Rows from block 6, named by matrix and row number. Rows with one number belong to one neuron. Each number is 50 + 15 x the weight over its row's rms, rounded and kept within 0 to 99. All counts start at 0. After the name is the row's rms in percent of the matrix's.
# gate: MLP gate (model.blocks.6.mlp.gate.weight, 1024x384), inputs 0-127
# fc1: MLP up (model.blocks.6.mlp.fc1.weight, 1024x384), inputs 0-127
# fc2: MLP down (model.blocks.6.mlp.fc2.weight, 384x1024, transposed), outputs 0-127
gate.488 124:51 41 60 25 30 65 23 44 62 64 47 30 35 51 59 50 33 53 42 46 49 67 27 68 04 19 86 49 32 39 38 32 57 32 29 50 48 72 40 39 61 29 27 37 58 59 55 29 64 60 45 34 52 67 52 66 61 77 28 54 50 22 48 66 33 61 46 19 34 53 74 47 61 46 82 36 28 61 33 53 57 51 69 49 76 58 61 53 67 26 77 65 67 60 53 53 72 38 49 29 43 52 42 59 53 71 45 50 42 57 24 60 38 43 68 56 57 47 36 38 45 42 34 11 66 24 84 39
fc1.488 066:49 25 50 64 33 47 45 69 53 43 30 51 93 57 50 68 36 47 47 58 45 57 44 56 67 71 68 44 51 43 54 56 58 43 41 42 22 49 51 49 60 75 39 63 48 45 39 47 62 47 64 56 57 47 49 43 29 34 71 32 48 48 56 46 58 47 63 57 73 44 47 52 40 57 35 50 44 53 48 93 53 54 53 41 27 45 87 57 35 24 57 45 41 41 46 36 43 62 41 60 37 44 60 46 73 43 58 47 79 18 63 49 45 46 37 44 50 59 67 65 62 34 37 54 45 42 69 66
fc2.488 067:55 41 42 41 62 51 34 50 65 52 58 75 48 30 61 64 72 77 39 45 58 49 50 61 46 32 32 60 48 40 42 68 55 58 45 55 24 51 40 51 68 21 38 44 35 53 62 61 82 38 69 36 59 55 59 79 32 65 15 52 66 49 61 37 36 48 11 33 55 59 51 20 43 59 42 42 62 56 38 38 33 23 54 61 57 90 42 48 47 51 56 28 47 52 69 48 42 61 42 39 48 57 59 81 42 53 50 56 50 42 55 52 50 52 53 52 19 52 54 51 59 41 86 45 47 43 56 27
gate.489 086:54 54 38 44 50 57 15 64 63 55 33 71 45 52 39 57 49 73 61 13 73 69 56 52 62 57 47 36 49 49 40 72 57 71 33 52 30 29 63 37 57 56 56 28 55 49 51 43 36 54 50 57 63 57 61 46 55 66 39 41 58 64 78 48 56 52 01 39 49 39 51 38 44 50 33 35 53 92 45 45 39 51 33 58 56 51 71 40 35 50 57 55 35 60 46 50 57 78 57 65 22 31 58 64 24 50 49 86 77 44 52 46 42 35 50 53 25 56 49 63 48 48 51 45 66 48 77 35
fc1.489 117:60 61 39 49 62 74 26 46 43 51 54 58 51 56 40 45 74 42 49 56 76 35 53 48 59 61 59 53 46 36 43 46 46 47 71 52 55 56 63 40 41 42 62 58 52 64 43 48 18 77 32 48 34 60 64 45 57 48 39 09 37 53 39 60 57 69 31 59 38 59 49 28 49 52 62 53 50 59 60 49 35 38 65 79 81 63 49 72 68 52 30 51 41 38 50 47 68 53 40 63 39 34 43 65 51 62 54 57 53 22 69 54 43 62 54 68 39 41 13 52 49 73 59 30 73 57 88 72
fc2.489 111:63 58 17 52 29 30 79 80 49 43 47 43 55 60 60 51 37 49 66 45 40 72 66 80 62 59 45 51 36 40 37 40 41 48 48 78 58 38 32 30 55 43 46 49 76 75 69 36 54 45 73 54 48 56 12 45 48 63 68 74 84 61 47 61 72 41 39 36 55 37 37 29 30 37 44 26 76 38 38 55 46 53 51 68 33 72 59 29 27 62 45 31 52 54 46 46 34 20 27 72 39 67 64 60 57 51 50 58 39 41 64 38 33 40 51 53 27 86 37 57 28 41 72 48 33 44 49 53
gate.490 123:32 37 71 32 41 69 49 55 61 66 50 39 44 40 51 51 56 50 26 56 46 44 10 76 11 42 63 59 36 49 68 31 47 51 39 42 63 65 34 50 47 33 12 50 50 46 48 52 68 75 44 41 55 32 44 80 91 86 39 58 61 29 39 57 52 79 50 40 40 37 71 28 47 50 70 38 33 71 36 40 47 33 48 76 66 61 36 62 57 43 56 38 70 68 59 24 57 58 51 39 59 63 31 65 53 56 49 42 36 41 62 69 65 76 65 27 79 45 43 31 40 33 52 37 58 37 63 39
fc1.490 114:47 39 46 59 54 61 19 48 72 60 61 66 41 44 33 60 79 58 37 41 41 21 31 58 35 60 28 41 46 40 58 51 36 64 49 56 57 50 43 69 44 27 25 57 53 48 50 56 66 60 57 49 70 44 63 59 76 54 41 67 41 55 73 20 49 69 48 81 51 50 67 50 51 50 53 49 45 63 59 41 34 41 70 82 65 38 34 64 60 50 50 29 30 57 96 39 39 78 79 60 60 52 28 75 66 43 46 63 48 28 39 48 48 52 85 25 64 31 61 41 36 50 54 54 55 33 53 44
fc2.490 115:54 40 49 48 62 29 60 31 54 56 63 32 22 26 86 61 44 61 65 60 43 67 38 49 49 53 69 29 56 42 43 40 41 37 48 67 46 24 50 33 55 74 33 52 69 43 44 43 54 68 47 37 59 60 54 71 53 65 50 54 47 51 53 58 45 72 46 38 45 77 49 40 60 16 33 22 43 57 23 34 48 53 70 42 52 72 47 66 70 57 75 70 58 43 64 56 49 58 33 51 43 47 46 42 38 64 60 59 62 40 21 37 59 39 57 51 55 36 30 44 69 65 58 37 69 59 75 67
gate.491 115:37 45 71 54 08 57 60 50 42 69 38 36 47 63 62 54 39 50 27 54 31 32 29 56 24 32 75 79 43 43 58 34 57 20 39 44 73 72 10 47 45 33 39 27 49 57 59 55 72 69 37 49 38 41 45 62 66 78 51 46 50 09 15 64 46 73 69 37 34 53 53 51 28 64 72 32 28 60 45 68 73 59 73 64 59 42 66 64 50 31 59 51 61 59 36 39 50 50 42 33 49 61 36 62 58 58 44 34 34 39 51 56 66 57 48 40 83 47 47 49 53 43 43 52 40 42 76 45
fc1.491 056:61 47 42 80 74 29 79 52 37 95 33 39 25 48 57 35 53 78 38 39 51 63 29 60 47 48 25 44 47 59 48 55 33 61 49 41 62 49 40 43 55 51 35 19 54 49 45 50 72 63 55 41 89 52 55 42 94 70 76 67 76 37 63 27 15 68 20 47 52 44 54 82 59 46 57 43 40 53 74 41 49 44 41 41 43 36 36 49 54 30 57 42 57 44 43 50 26 74 62 46 56 39 43 55 16 49 55 67 63 67 51 44 60 62 51 50 72 01 78 63 60 29 48 45 57 49 56 33
fc2.491 060:55 87 53 48 48 40 67 41 48 36 41 12 65 44 47 60 59 51 48 51 51 56 60 37 43 42 50 50 48 38 48 49 55 32 37 39 45 48 26 62 76 68 51 33 53 47 68 58 34 58 60 24 64 48 39 71 99 21 94 45 40 50 34 87 33 64 80 54 61 60 34 43 46 43 50 55 81 57 59 30 56 82 66 46 68 72 41 64 45 18 42 52 47 39 60 55 28 50 62 33 50 78 83 64 74 30 42 73 32 58 30 41 56 51 51 50 61 28 37 68 74 60 66 58 51 62 40 44
gate.492 126:44 37 67 39 07 63 54 42 42 64 39 33 46 53 52 41 28 38 42 50 33 53 40 73 20 24 78 56 41 43 50 28 49 40 20 48 58 74 34 52 49 33 20 38 42 60 60 43 64 69 34 50 48 48 35 56 73 67 41 60 56 18 23 67 49 50 62 44 54 36 65 52 57 58 85 54 24 61 42 58 67 69 62 54 68 49 64 40 61 22 58 50 47 54 51 41 54 27 55 31 60 58 40 34 56 69 39 41 45 66 54 67 48 69 63 35 71 55 46 48 44 31 40 52 44 23 55 52
fc1.492 065:38 37 45 88 59 08 37 53 46 65 42 29 56 49 46 60 41 57 40 40 27 60 28 34 57 84 39 46 57 39 61 45 69 57 50 41 61 30 54 53 51 37 58 61 54 45 44 47 73 39 53 67 56 39 50 47 41 56 48 54 41 70 52 27 42 50 39 68 39 63 30 61 47 49 38 43 46 29 56 64 56 43 73 35 46 20 46 47 45 45 52 30 47 61 35 50 23 56 44 64 55 46 59 59 70 30 58 48 78 41 35 32 41 34 44 40 64 41 76 63 69 46 43 48 54 55 84 58
fc2.492 074:57 36 40 51 69 20 45 50 40 64 32 31 28 50 64 49 42 63 52 19 43 58 50 70 25 40 36 55 53 36 46 62 60 51 35 54 52 63 02 62 47 30 35 46 31 68 75 58 96 55 99 38 39 48 54 55 47 16 53 58 48 38 43 61 28 47 32 61 59 44 60 50 48 50 55 41 59 60 53 35 56 67 74 31 72 51 38 46 48 21 55 32 37 55 62 44 40 35 46 39 45 62 48 72 64 60 34 52 47 57 28 54 26 81 44 58 38 63 53 54 29 45 90 56 29 41 83 56
gate.493 096:12 56 54 54 48 68 51 51 74 77 78 41 50 36 35 62 74 57 32 61 26 32 46 64 48 46 32 56 21 28 78 37 52 52 65 25 40 48 43 49 76 55 39 52 44 58 64 39 61 48 25 65 44 29 56 83 35 53 56 44 64 69 48 50 35 70 52 31 53 66 44 22 47 53 63 46 55 62 14 54 40 27 45 57 46 68 51 60 48 52 69 53 49 58 66 47 47 52 48 52 59 37 51 67 55 41 37 68 69 28 58 69 58 45 70 16 54 44 52 56 64 59 62 42 78 52 63 33
fc1.493 141:40 54 53 22 30 91 12 58 87 40 77 40 60 52 39 68 56 45 43 71 35 30 53 45 43 54 61 51 45 37 58 22 61 48 68 34 43 49 46 36 61 51 66 68 48 37 34 34 40 33 20 47 53 47 51 70 48 55 33 49 43 63 61 64 70 72 62 33 40 67 54 29 62 51 58 42 46 73 34 54 52 41 43 83 65 70 50 56 30 69 64 62 58 75 57 58 53 28 63 57 40 45 47 52 66 39 68 54 61 46 26 31 57 22 73 24 58 48 45 36 56 67 60 35 54 51 54 39
fc2.493 136:59 68 35 52 41 50 61 38 64 43 89 46 60 27 51 52 81 72 61 50 30 47 45 58 64 50 16 29 47 23 38 48 36 65 50 58 46 12 61 48 79 55 58 73 49 59 59 38 61 30 38 46 47 67 68 48 30 47 66 35 55 73 44 49 42 68 66 56 42 91 45 39 74 38 53 44 70 31 23 58 25 34 44 49 59 68 50 61 46 59 57 47 32 54 79 53 43 44 40 56 53 65 65 43 56 45 44 37 65 33 49 41 42 22 74 39 47 43 49 71 53 72 41 39 74 51 37 57
gate.494 109:41 36 55 49 22 59 25 40 45 53 50 70 46 54 53 62 35 39 60 24 41 56 28 71 28 24 83 61 49 29 51 36 42 27 00 71 62 49 05 74 56 32 35 45 60 80 78 47 68 68 40 71 17 49 55 74 57 71 27 65 39 25 31 62 42 45 50 72 43 61 45 68 50 56 56 47 27 57 46 43 56 72 59 48 47 48 83 63 79 51 59 40 35 59 46 39 75 41 28 51 46 49 46 50 55 64 19 30 42 54 43 55 32 60 55 69 46 52 37 39 25 25 27 54 48 48 72 51
fc1.494 078:48 55 59 45 67 18 76 52 38 15 43 33 40 62 67 38 53 60 29 43 59 96 52 29 51 61 31 41 61 54 58 47 51 56 55 39 34 36 77 55 61 76 57 39 42 33 36 54 64 47 58 45 72 44 44 39 51 41 43 61 52 44 38 36 35 35 77 51 56 64 36 47 79 59 46 36 56 25 52 55 55 32 53 18 53 45 33 40 39 41 37 50 52 45 65 57 15 42 59 42 68 55 59 59 65 50 64 61 51 58 53 47 64 35 52 62 46 22 58 58 51 66 73 53 38 40 52 63
fc2.494 077:48 64 61 54 64 56 64 51 59 63 46 51 44 36 53 69 77 55 41 44 74 39 70 58 68 26 35 71 38 65 53 66 44 41 28 50 29 69 18 77 49 44 52 25 33 57 73 59 42 76 58 44 30 49 42 72 59 48 39 33 34 42 48 41 27 45 55 68 82 44 49 46 49 56 54 54 76 57 61 61 54 46 55 39 28 60 54 49 52 30 37 37 39 19 77 59 46 55 27 46 48 58 69 72 32 48 18 50 44 26 60 63 52 68 56 68 25 44 64 66 70 27 83 67 32 38 94 30
gate.496 100:60 58 48 62 49 26 54 46 53 60 59 54 43 69 50 54 12 41 57 42 27 50 50 40 39 44 72 54 65 41 28 19 67 30 50 48 45 38 47 52 83 51 86 29 51 55 57 29 51 25 26 57 44 71 61 37 27 47 69 43 39 54 42 72 18 41 43 41 30 73 31 77 60 71 61 39 52 34 45 70 75 65 50 36 55 71 74 46 34 54 59 75 59 54 21 64 62 36 49 41 31 13 73 45 58 34 48 80 58 66 48 28 34 32 41 69 56 36 48 51 64 66 40 35 43 65 55 52
fc1.496 131:69 37 36 46 68 64 14 82 24 29 34 49 78 52 46 28 40 38 44 62 66 30 47 46 61 85 54 41 47 43 45 50 25 33 63 31 47 62 56 46 54 49 65 73 62 41 21 41 44 55 67 41 66 56 48 59 31 30 34 44 58 52 41 44 56 53 53 71 55 49 32 40 57 46 59 74 27 29 89 54 42 57 60 51 40 20 33 54 38 46 28 45 27 40 47 42 28 46 51 76 66 42 44 55 59 22 79 28 43 45 52 38 47 70 25 34 57 52 65 34 41 47 14 67 46 62 38 76
fc2.496 132:39 48 60 65 36 47 63 60 56 59 39 39 44 35 66 61 31 54 72 57 46 68 41 70 58 56 71 42 38 40 53 43 51 47 26 64 49 54 09 27 54 40 25 58 86 40 50 44 61 77 23 50 41 41 23 70 54 66 74 56 50 40 42 63 64 57 37 43 57 68 41 58 40 30 46 61 53 37 14 64 57 73 40 50 49 46 76 64 47 37 50 56 45 45 41 53 53 44 11 46 50 72 78 20 34 67 59 26 65 25 42 55 56 46 49 58 51 62 47 72 51 27 68 39 58 52 65 40
gate.497 132:47 28 46 54 45 61 29 65 32 71 30 30 50 32 52 42 41 55 32 53 38 24 21 64 36 60 63 59 33 31 56 48 32 36 47 45 65 75 38 51 40 45 19 53 68 67 62 44 72 65 48 60 56 44 50 81 73 41 40 53 61 29 32 47 51 74 59 60 50 37 54 33 31 41 71 56 02 71 67 39 38 59 60 70 55 17 33 67 60 28 48 25 51 54 58 31 43 53 60 67 68 70 37 68 60 46 35 32 54 50 54 66 48 80 43 10 89 64 58 39 37 41 46 47 62 55 53 50
fc1.497 125:26 62 54 48 43 25 44 37 74 78 52 55 45 32 44 49 43 64 61 39 47 55 57 25 41 33 50 33 41 63 60 63 69 48 34 81 32 28 44 34 55 57 61 38 56 59 68 29 43 35 65 76 41 39 40 28 33 41 71 34 50 74 70 30 32 71 31 29 31 50 74 66 60 50 60 25 54 26 35 58 52 54 54 42 71 66 51 41 51 45 63 52 56 32 39 58 67 73 29 52 15 36 58 41 41 66 36 35 46 61 51 46 36 31 58 80 43 54 44 80 82 58 52 37 61 35 68 53
fc2.497 134:57 59 39 68 51 41 61 64 43 62 46 66 58 50 44 53 49 28 43 63 80 47 77 27 62 46 39 60 49 80 48 59 40 47 56 57 36 61 61 45 51 58 77 25 59 64 70 56 29 36 59 66 65 50 32 23 27 31 51 20 64 55 74 34 48 24 49 45 37 41 21 63 43 66 26 56 61 62 74 51 54 63 44 70 25 48 40 23 17 44 28 50 47 27 38 65 20 63 63 56 61 29 57 54 48 26 39 60 41 54 65 43 63 42 31 40 43 63 70 50 76 47 55 72 25 70 35 30
gate.498 095:41 54 55 55 34 54 30 60 52 87 66 71 40 66 36 66 46 62 43 16 48 44 09 64 39 33 55 75 59 43 49 40 54 63 00 66 49 39 29 62 57 15 43 25 56 64 68 59 68 54 30 69 36 48 44 74 34 74 21 65 46 28 46 41 28 57 20 65 28 58 50 55 52 54 56 36 40 43 41 70 57 53 53 75 46 63 77 48 49 52 39 38 52 79 52 52 71 55 36 42 46 40 54 69 45 47 30 75 75 39 54 64 43 46 61 41 79 39 67 59 36 18 43 34 46 38 71 24
fc1.498 120:37 28 67 34 67 61 25 37 79 43 33 24 31 35 49 44 61 63 43 50 77 59 63 49 26 42 38 17 35 51 57 48 70 57 53 33 35 52 49 46 55 48 62 55 41 28 38 39 64 58 82 38 74 51 63 53 47 51 49 58 38 61 70 41 36 61 32 28 37 54 67 44 70 56 61 46 43 38 46 40 63 34 70 34 80 44 39 57 42 35 67 78 55 51 47 51 47 62 42 34 29 42 55 64 52 51 59 39 43 42 19 32 51 30 65 63 35 42 46 38 69 66 66 31 58 15 72 48
fc2.498 114:38 44 56 59 50 72 68 33 81 64 59 66 27 27 58 69 84 56 81 46 45 45 53 70 44 28 43 48 44 63 53 48 43 60 28 81 36 50 03 44 50 36 27 45 73 45 59 81 69 70 42 50 17 51 76 69 50 62 50 63 52 34 70 43 28 49 32 34 38 65 56 76 62 36 53 58 59 49 30 50 40 56 30 40 29 56 77 88 67 49 35 72 63 39 60 70 88 66 13 30 43 46 82 45 35 75 32 31 63 33 44 74 53 48 58 68 45 37 59 57 54 37 57 27 75 54 67 27
gate.499 113:42 34 55 69 17 53 59 48 53 67 52 52 43 53 40 44 39 60 58 30 21 46 27 72 37 29 58 63 50 34 53 39 40 65 09 61 72 49 33 59 46 29 17 60 57 73 71 51 78 51 34 66 22 45 38 67 52 59 45 72 51 21 36 42 50 44 73 62 52 43 59 65 47 49 62 59 33 40 43 74 52 64 56 48 35 34 79 44 67 33 53 34 48 72 53 40 63 41 48 41 59 70 45 43 56 62 28 28 58 39 52 67 34 67 58 24 71 56 72 62 28 23 40 44 44 30 58 41
fc1.499 057:45 63 61 39 43 71 30 51 46 39 54 56 51 86 42 52 44 38 37 52 62 77 65 37 55 42 55 84 53 52 64 43 52 40 56 23 48 77 65 47 52 55 76 46 39 43 37 60 50 25 44 39 32 37 35 43 22 69 30 60 43 24 42 56 56 25 41 46 40 56 21 53 49 52 61 55 61 12 56 58 69 56 64 36 37 63 53 30 50 59 51 59 55 69 16 63 46 20 64 39 60 63 46 55 42 34 67 42 47 41 52 43 63 33 42 55 27 65 66 45 55 52 57 55 37 48 44 37
fc2.499 059:54 89 50 24 27 53 50 66 43 58 43 65 69 60 62 68 37 60 67 56 45 48 58 79 51 55 61 53 55 69 45 49 41 42 34 61 48 67 30 49 66 34 53 24 64 53 48 59 51 45 70 54 45 50 36 31 32 57 44 51 66 35 65 64 58 69 22 52 27 57 44 52 38 46 56 38 78 65 58 68 49 80 24 89 42 62 42 53 28 56 25 49 60 44 45 74 65 25 39 30 39 78 55 51 38 40 50 41 37 56 50 50 33 38 51 48 43 62 55 41 34 40 82 49 48 51 43 25
gate.500 085:32 57 53 35 32 49 45 34 42 63 52 22 35 41 48 47 45 36 44 59 24 25 22 53 24 34 95 60 36 61 58 34 59 41 44 52 61 53 33 39 37 36 38 36 53 71 69 29 49 60 35 64 50 41 38 52 75 52 45 39 64 51 31 77 49 73 62 33 18 49 78 61 54 47 87 42 13 58 51 33 43 60 59 63 83 53 48 58 82 43 75 41 76 52 28 21 77 49 51 52 45 45 30 36 62 71 30 36 35 70 47 57 51 62 56 54 88 35 31 31 51 61 56 27 71 55 55 62
fc1.500 060:47 54 56 45 29 63 47 57 59 40 88 55 72 34 54 62 79 52 47 57 33 51 55 53 55 29 41 39 36 38 58 42 34 60 50 56 36 29 55 37 67 55 39 55 57 56 34 39 49 51 19 42 38 38 42 66 42 49 36 51 73 57 37 51 53 61 66 37 53 68 39 30 70 50 54 36 50 51 33 54 34 49 54 51 62 86 66 50 41 56 49 46 26 52 80 35 36 38 53 50 54 24 56 56 70 54 72 63 59 40 62 62 50 33 84 35 58 36 37 68 61 59 56 62 51 31 53 62
fc2.500 066:45 66 59 56 47 50 58 35 28 42 55 59 65 53 56 57 65 67 42 43 47 59 40 54 48 36 43 72 63 36 45 53 70 28 35 38 29 43 39 87 55 71 39 51 16 54 59 62 70 59 55 56 18 58 61 79 54 44 51 63 28 61 25 54 38 27 56 69 69 69 47 46 68 54 59 51 67 40 51 47 68 41 58 30 41 70 43 64 56 46 43 39 27 48 67 41 63 30 28 42 56 71 84 63 40 48 31 61 51 51 44 63 49 82 47 47 50 54 42 51 47 39 64 73 49 58 65 54
gate.501 095:42 24 61 52 52 50 58 39 62 74 53 35 53 38 49 43 39 64 43 61 29 57 27 90 34 52 54 41 49 26 48 25 62 48 51 45 51 48 37 64 51 51 17 46 49 61 68 43 96 54 47 61 45 50 26 80 36 56 51 80 45 44 46 48 32 62 37 47 58 36 59 40 54 45 68 34 52 61 27 49 56 45 40 52 47 54 49 40 49 35 47 48 69 60 48 56 56 38 35 27 67 46 70 54 54 55 30 66 64 43 38 81 33 60 53 20 84 59 56 49 46 34 61 29 49 35 64 28
fc1.501 087:44 52 53 83 50 26 70 40 51 69 57 54 50 36 51 75 80 39 43 51 33 47 77 48 62 39 42 58 57 42 53 63 54 36 46 53 17 56 29 51 57 79 55 57 40 64 69 66 49 50 58 58 36 52 57 25 28 12 83 19 42 61 47 37 39 43 44 46 71 65 22 66 20 64 45 40 65 35 56 54 50 67 76 33 52 63 67 73 46 30 37 44 46 08 54 42 50 69 41 37 35 39 66 60 66 34 33 62 74 30 70 48 53 37 61 70 39 47 40 70 69 76 83 56 44 62 69 58
fc2.501 080:52 51 46 73 45 41 48 62 34 67 35 45 60 52 27 35 55 31 50 55 71 46 79 54 64 51 24 43 55 68 54 65 47 51 57 61 56 54 22 53 32 52 71 36 53 37 56 62 47 54 75 63 68 42 24 33 38 51 78 63 45 58 59 30 52 52 34 57 44 20 32 57 42 53 51 45 49 35 87 33 59 66 61 71 45 43 28 35 25 60 23 47 53 45 35 48 26 49 60 64 58 53 37 57 48 27 52 46 33 75 67 36 62 44 40 51 49 65 61 48 64 36 67 82 16 53 19 51
gate.502 110:40 35 57 47 19 46 57 54 42 71 24 34 45 50 65 47 09 38 52 34 25 62 25 71 25 40 72 54 42 46 51 54 66 42 04 47 56 77 40 46 38 27 35 33 54 58 64 40 84 57 48 70 55 48 39 55 83 67 41 52 47 22 44 57 50 43 59 48 31 48 65 47 36 53 64 54 26 57 32 42 68 57 63 62 73 42 56 51 49 24 64 41 67 58 51 50 59 38 63 52 53 84 44 42 59 66 35 33 51 67 34 65 42 57 52 43 73 54 57 56 38 41 49 34 47 43 40 41
fc1.502 052:55 69 43 60 55 47 65 50 54 58 69 72 18 39 56 33 71 63 52 57 56 35 40 26 52 39 41 52 70 72 47 61 38 74 47 87 57 22 54 53 38 53 35 40 54 53 55 75 37 59 57 48 39 51 49 55 50 59 35 42 43 42 76 32 55 71 61 65 30 48 75 57 70 37 39 20 30 47 60 47 35 30 38 49 31 53 47 53 74 60 37 40 54 48 54 63 65 97 38 42 47 42 19 51 09 69 47 32 38 18 68 66 47 47 56 63 60 45 36 58 66 44 49 47 45 41 42 61
fc2.502 059:47 35 59 64 27 43 39 48 51 38 48 43 68 69 48 46 46 46 34 45 56 41 32 25 54 77 64 34 47 25 56 61 56 51 58 34 85 37 57 54 41 52 48 58 48 46 65 39 41 62 41 60 58 49 67 49 66 70 38 47 44 50 20 53 81 57 99 50 63 60 56 28 33 37 34 49 32 38 48 53 48 69 55 52 58 28 72 57 51 35 65 58 45 71 33 32 39 52 72 58 49 64 45 51 75 53 28 30 35 38 34 44 42 23 45 51 68 53 43 58 35 48 00 54 61 36 42 72
gate.503 104:38 40 79 54 56 59 46 36 53 53 76 46 60 44 60 48 55 37 52 65 34 52 47 82 38 40 59 37 57 33 68 35 46 42 55 55 58 45 16 58 41 35 35 34 56 37 34 53 64 88 31 33 36 31 33 99 60 69 31 85 42 44 32 74 39 44 51 57 59 45 45 36 66 23 50 49 53 54 45 20 44 66 43 36 50 55 54 39 70 58 48 60 43 70 47 57 49 22 34 41 71 35 61 43 52 58 62 66 35 61 29 67 60 64 66 51 54 48 31 33 46 37 45 49 49 51 45 46
fc1.503 138:46 56 58 20 52 37 50 54 68 57 46 51 42 59 54 48 34 65 46 39 49 63 38 37 16 22 59 37 57 61 52 38 65 51 54 56 66 17 34 65 73 63 66 21 41 44 53 44 51 41 50 45 47 43 41 59 65 66 66 67 54 47 65 61 25 73 42 33 30 39 68 58 63 65 58 13 36 70 29 62 65 30 33 44 54 57 62 24 35 63 49 62 86 72 30 60 64 50 32 30 32 43 58 59 38 46 53 75 35 70 42 44 47 31 42 61 63 43 42 50 52 49 17 51 35 38 59 31
fc2.503 130:64 29 59 40 17 65 41 61 51 38 31 66 43 65 44 19 22 74 56 42 71 89 53 32 17 27 55 20 56 20 34 55 56 36 40 65 71 32 61 62 67 58 43 57 46 47 58 42 49 31 71 41 34 64 40 48 46 76 84 56 43 37 53 63 55 58 94 62 44 41 74 50 71 61 56 23 21 55 42 64 69 22 43 38 62 52 67 36 39 42 52 52 18 70 66 51 64 69 71 34 32 77 26 48 40 60 47 37 38 57 62 48 36 39 54 50 26 58 32 57 31 52 44 66 24 16 71 70
gate.504 102:38 26 64 39 49 56 67 43 50 57 44 42 23 31 56 43 48 38 43 51 52 59 28 76 04 15 64 60 38 56 57 49 44 42 32 46 44 71 36 52 45 26 38 33 54 65 62 50 78 65 37 50 37 44 46 82 73 82 26 57 58 17 36 66 34 34 32 26 27 49 60 39 49 55 58 57 42 47 26 13 51 48 46 58 64 66 43 57 64 32 55 51 79 66 52 44 68 47 43 34 65 74 59 60 48 64 38 32 32 62 35 73 58 59 47 55 59 50 43 25 40 38 54 33 56 42 43 23
fc1.504 068:65 18 39 14 59 49 53 75 32 36 35 44 79 40 73 53 18 23 55 63 52 66 45 53 45 39 82 18 51 54 41 43 47 23 53 59 41 46 60 38 52 81 45 46 63 52 44 41 64 56 77 51 51 55 16 58 53 25 54 53 59 39 50 86 46 34 52 49 58 35 54 28 49 30 54 41 15 49 51 59 32 42 34 32 38 57 56 28 53 40 41 36 61 41 33 52 54 42 35 61 43 36 50 46 70 57 61 54 57 68 61 61 35 57 33 59 60 57 22 36 47 51 34 40 40 55 33 78
fc2.504 069:48 62 61 48 37 58 40 62 60 59 55 52 76 62 36 65 46 47 40 66 38 24 58 49 54 47 50 33 68 61 51 52 74 56 63 53 42 44 33 72 67 37 74 25 32 33 00 48 44 46 44 33 51 48 50 33 76 52 66 49 30 75 51 71 49 38 43 60 41 58 47 52 56 45 63 52 64 73 53 54 54 41 50 61 56 58 77 44 44 40 41 48 46 61 32 47 48 65 74 31 39 13 47 57 63 24 95 76 47 89 68 38 38 26 55 49 71 36 49 56 46 53 18 48 37 59 16 50
gate.505 095:40 56 51 39 40 36 49 34 46 61 65 40 47 55 50 27 38 58 32 39 18 49 05 50 09 37 47 62 47 57 51 19 59 50 48 53 66 49 50 60 49 38 43 49 43 70 70 36 73 25 63 76 57 53 48 45 42 60 49 61 53 46 33 30 40 80 66 49 09 51 81 48 67 58 85 37 40 28 34 36 65 36 63 59 73 72 23 40 61 57 66 31 77 74 51 42 55 40 64 51 60 44 35 56 61 70 30 33 30 70 49 58 48 62 59 47 82 50 47 41 49 57 42 40 51 31 52 52
fc1.505 119:68 77 45 34 50 43 55 36 67 53 86 51 33 53 49 61 59 43 49 53 26 40 32 43 42 58 53 61 83 57 34 30 57 71 60 50 59 37 49 39 37 55 46 65 46 47 36 60 40 29 41 34 61 68 60 38 68 60 44 54 57 62 55 50 70 70 60 52 39 58 68 52 59 34 51 51 52 40 45 18 47 56 38 69 82 77 27 58 59 83 66 44 73 72 48 45 53 40 74 45 53 42 23 35 57 64 64 48 52 80 47 34 54 44 83 65 53 35 28 36 46 69 85 28 46 61 33 52
fc2.505 122:42 82 42 58 63 29 60 21 33 44 65 31 30 31 65 61 67 66 51 39 33 74 37 63 60 35 33 55 32 49 51 57 42 52 31 40 39 52 59 32 55 60 40 48 55 64 65 48 64 64 36 62 40 49 32 60 84 58 49 54 71 48 40 50 26 54 37 33 44 77 30 57 56 49 56 60 58 36 33 44 41 51 87 22 44 61 46 37 78 45 59 56 53 27 61 66 32 32 20 43 70 71 83 40 51 65 38 52 68 46 32 64 57 57 59 65 58 44 67 76 80 53 60 55 71 60 59 48
gate.506 111:47 26 53 40 33 49 53 54 47 66 34 30 43 46 50 37 36 41 44 30 20 42 29 74 01 20 69 52 33 32 48 30 53 49 11 47 63 58 29 57 54 25 29 48 47 75 72 32 72 59 47 60 48 48 39 72 65 51 52 60 60 25 30 60 27 54 56 44 35 38 64 48 49 66 84 38 15 43 41 59 60 48 77 52 70 47 67 54 57 28 57 39 57 60 52 19 67 35 42 42 38 58 45 68 72 62 27 45 43 52 59 57 26 60 58 42 88 50 45 36 38 46 33 43 49 28 62 53
fc1.506 049:39 37 51 45 73 51 49 50 47 24 64 57 48 59 45 61 45 51 33 58 72 96 31 50 52 66 54 42 57 48 67 38 44 61 56 18 37 58 61 42 59 48 36 63 48 45 39 50 56 59 35 44 56 32 30 68 40 63 23 64 67 39 46 54 32 21 34 53 76 70 30 44 66 55 42 63 51 03 54 67 48 52 50 14 25 51 59 33 50 32 53 38 57 55 45 40 23 40 40 40 68 57 76 45 43 34 64 49 77 23 42 49 63 41 34 62 38 34 63 39 53 21 50 47 44 39 78 35
fc2.506 052:50 42 59 37 80 82 85 64 57 36 41 34 55 81 63 54 59 49 42 54 73 47 56 64 32 46 44 61 38 31 44 41 53 54 60 32 41 57 26 55 52 31 40 37 25 38 46 50 64 75 19 38 63 49 52 63 38 89 40 54 44 55 47 86 38 65 00 59 68 67 43 19 45 54 74 50 65 52 25 60 47 51 47 68 54 70 59 36 44 46 62 59 53 55 57 48 50 40 39 29 56 79 47 57 23 46 48 62 46 12 64 60 50 50 51 59 60 34 28 28 46 37 99 53 42 39 56 15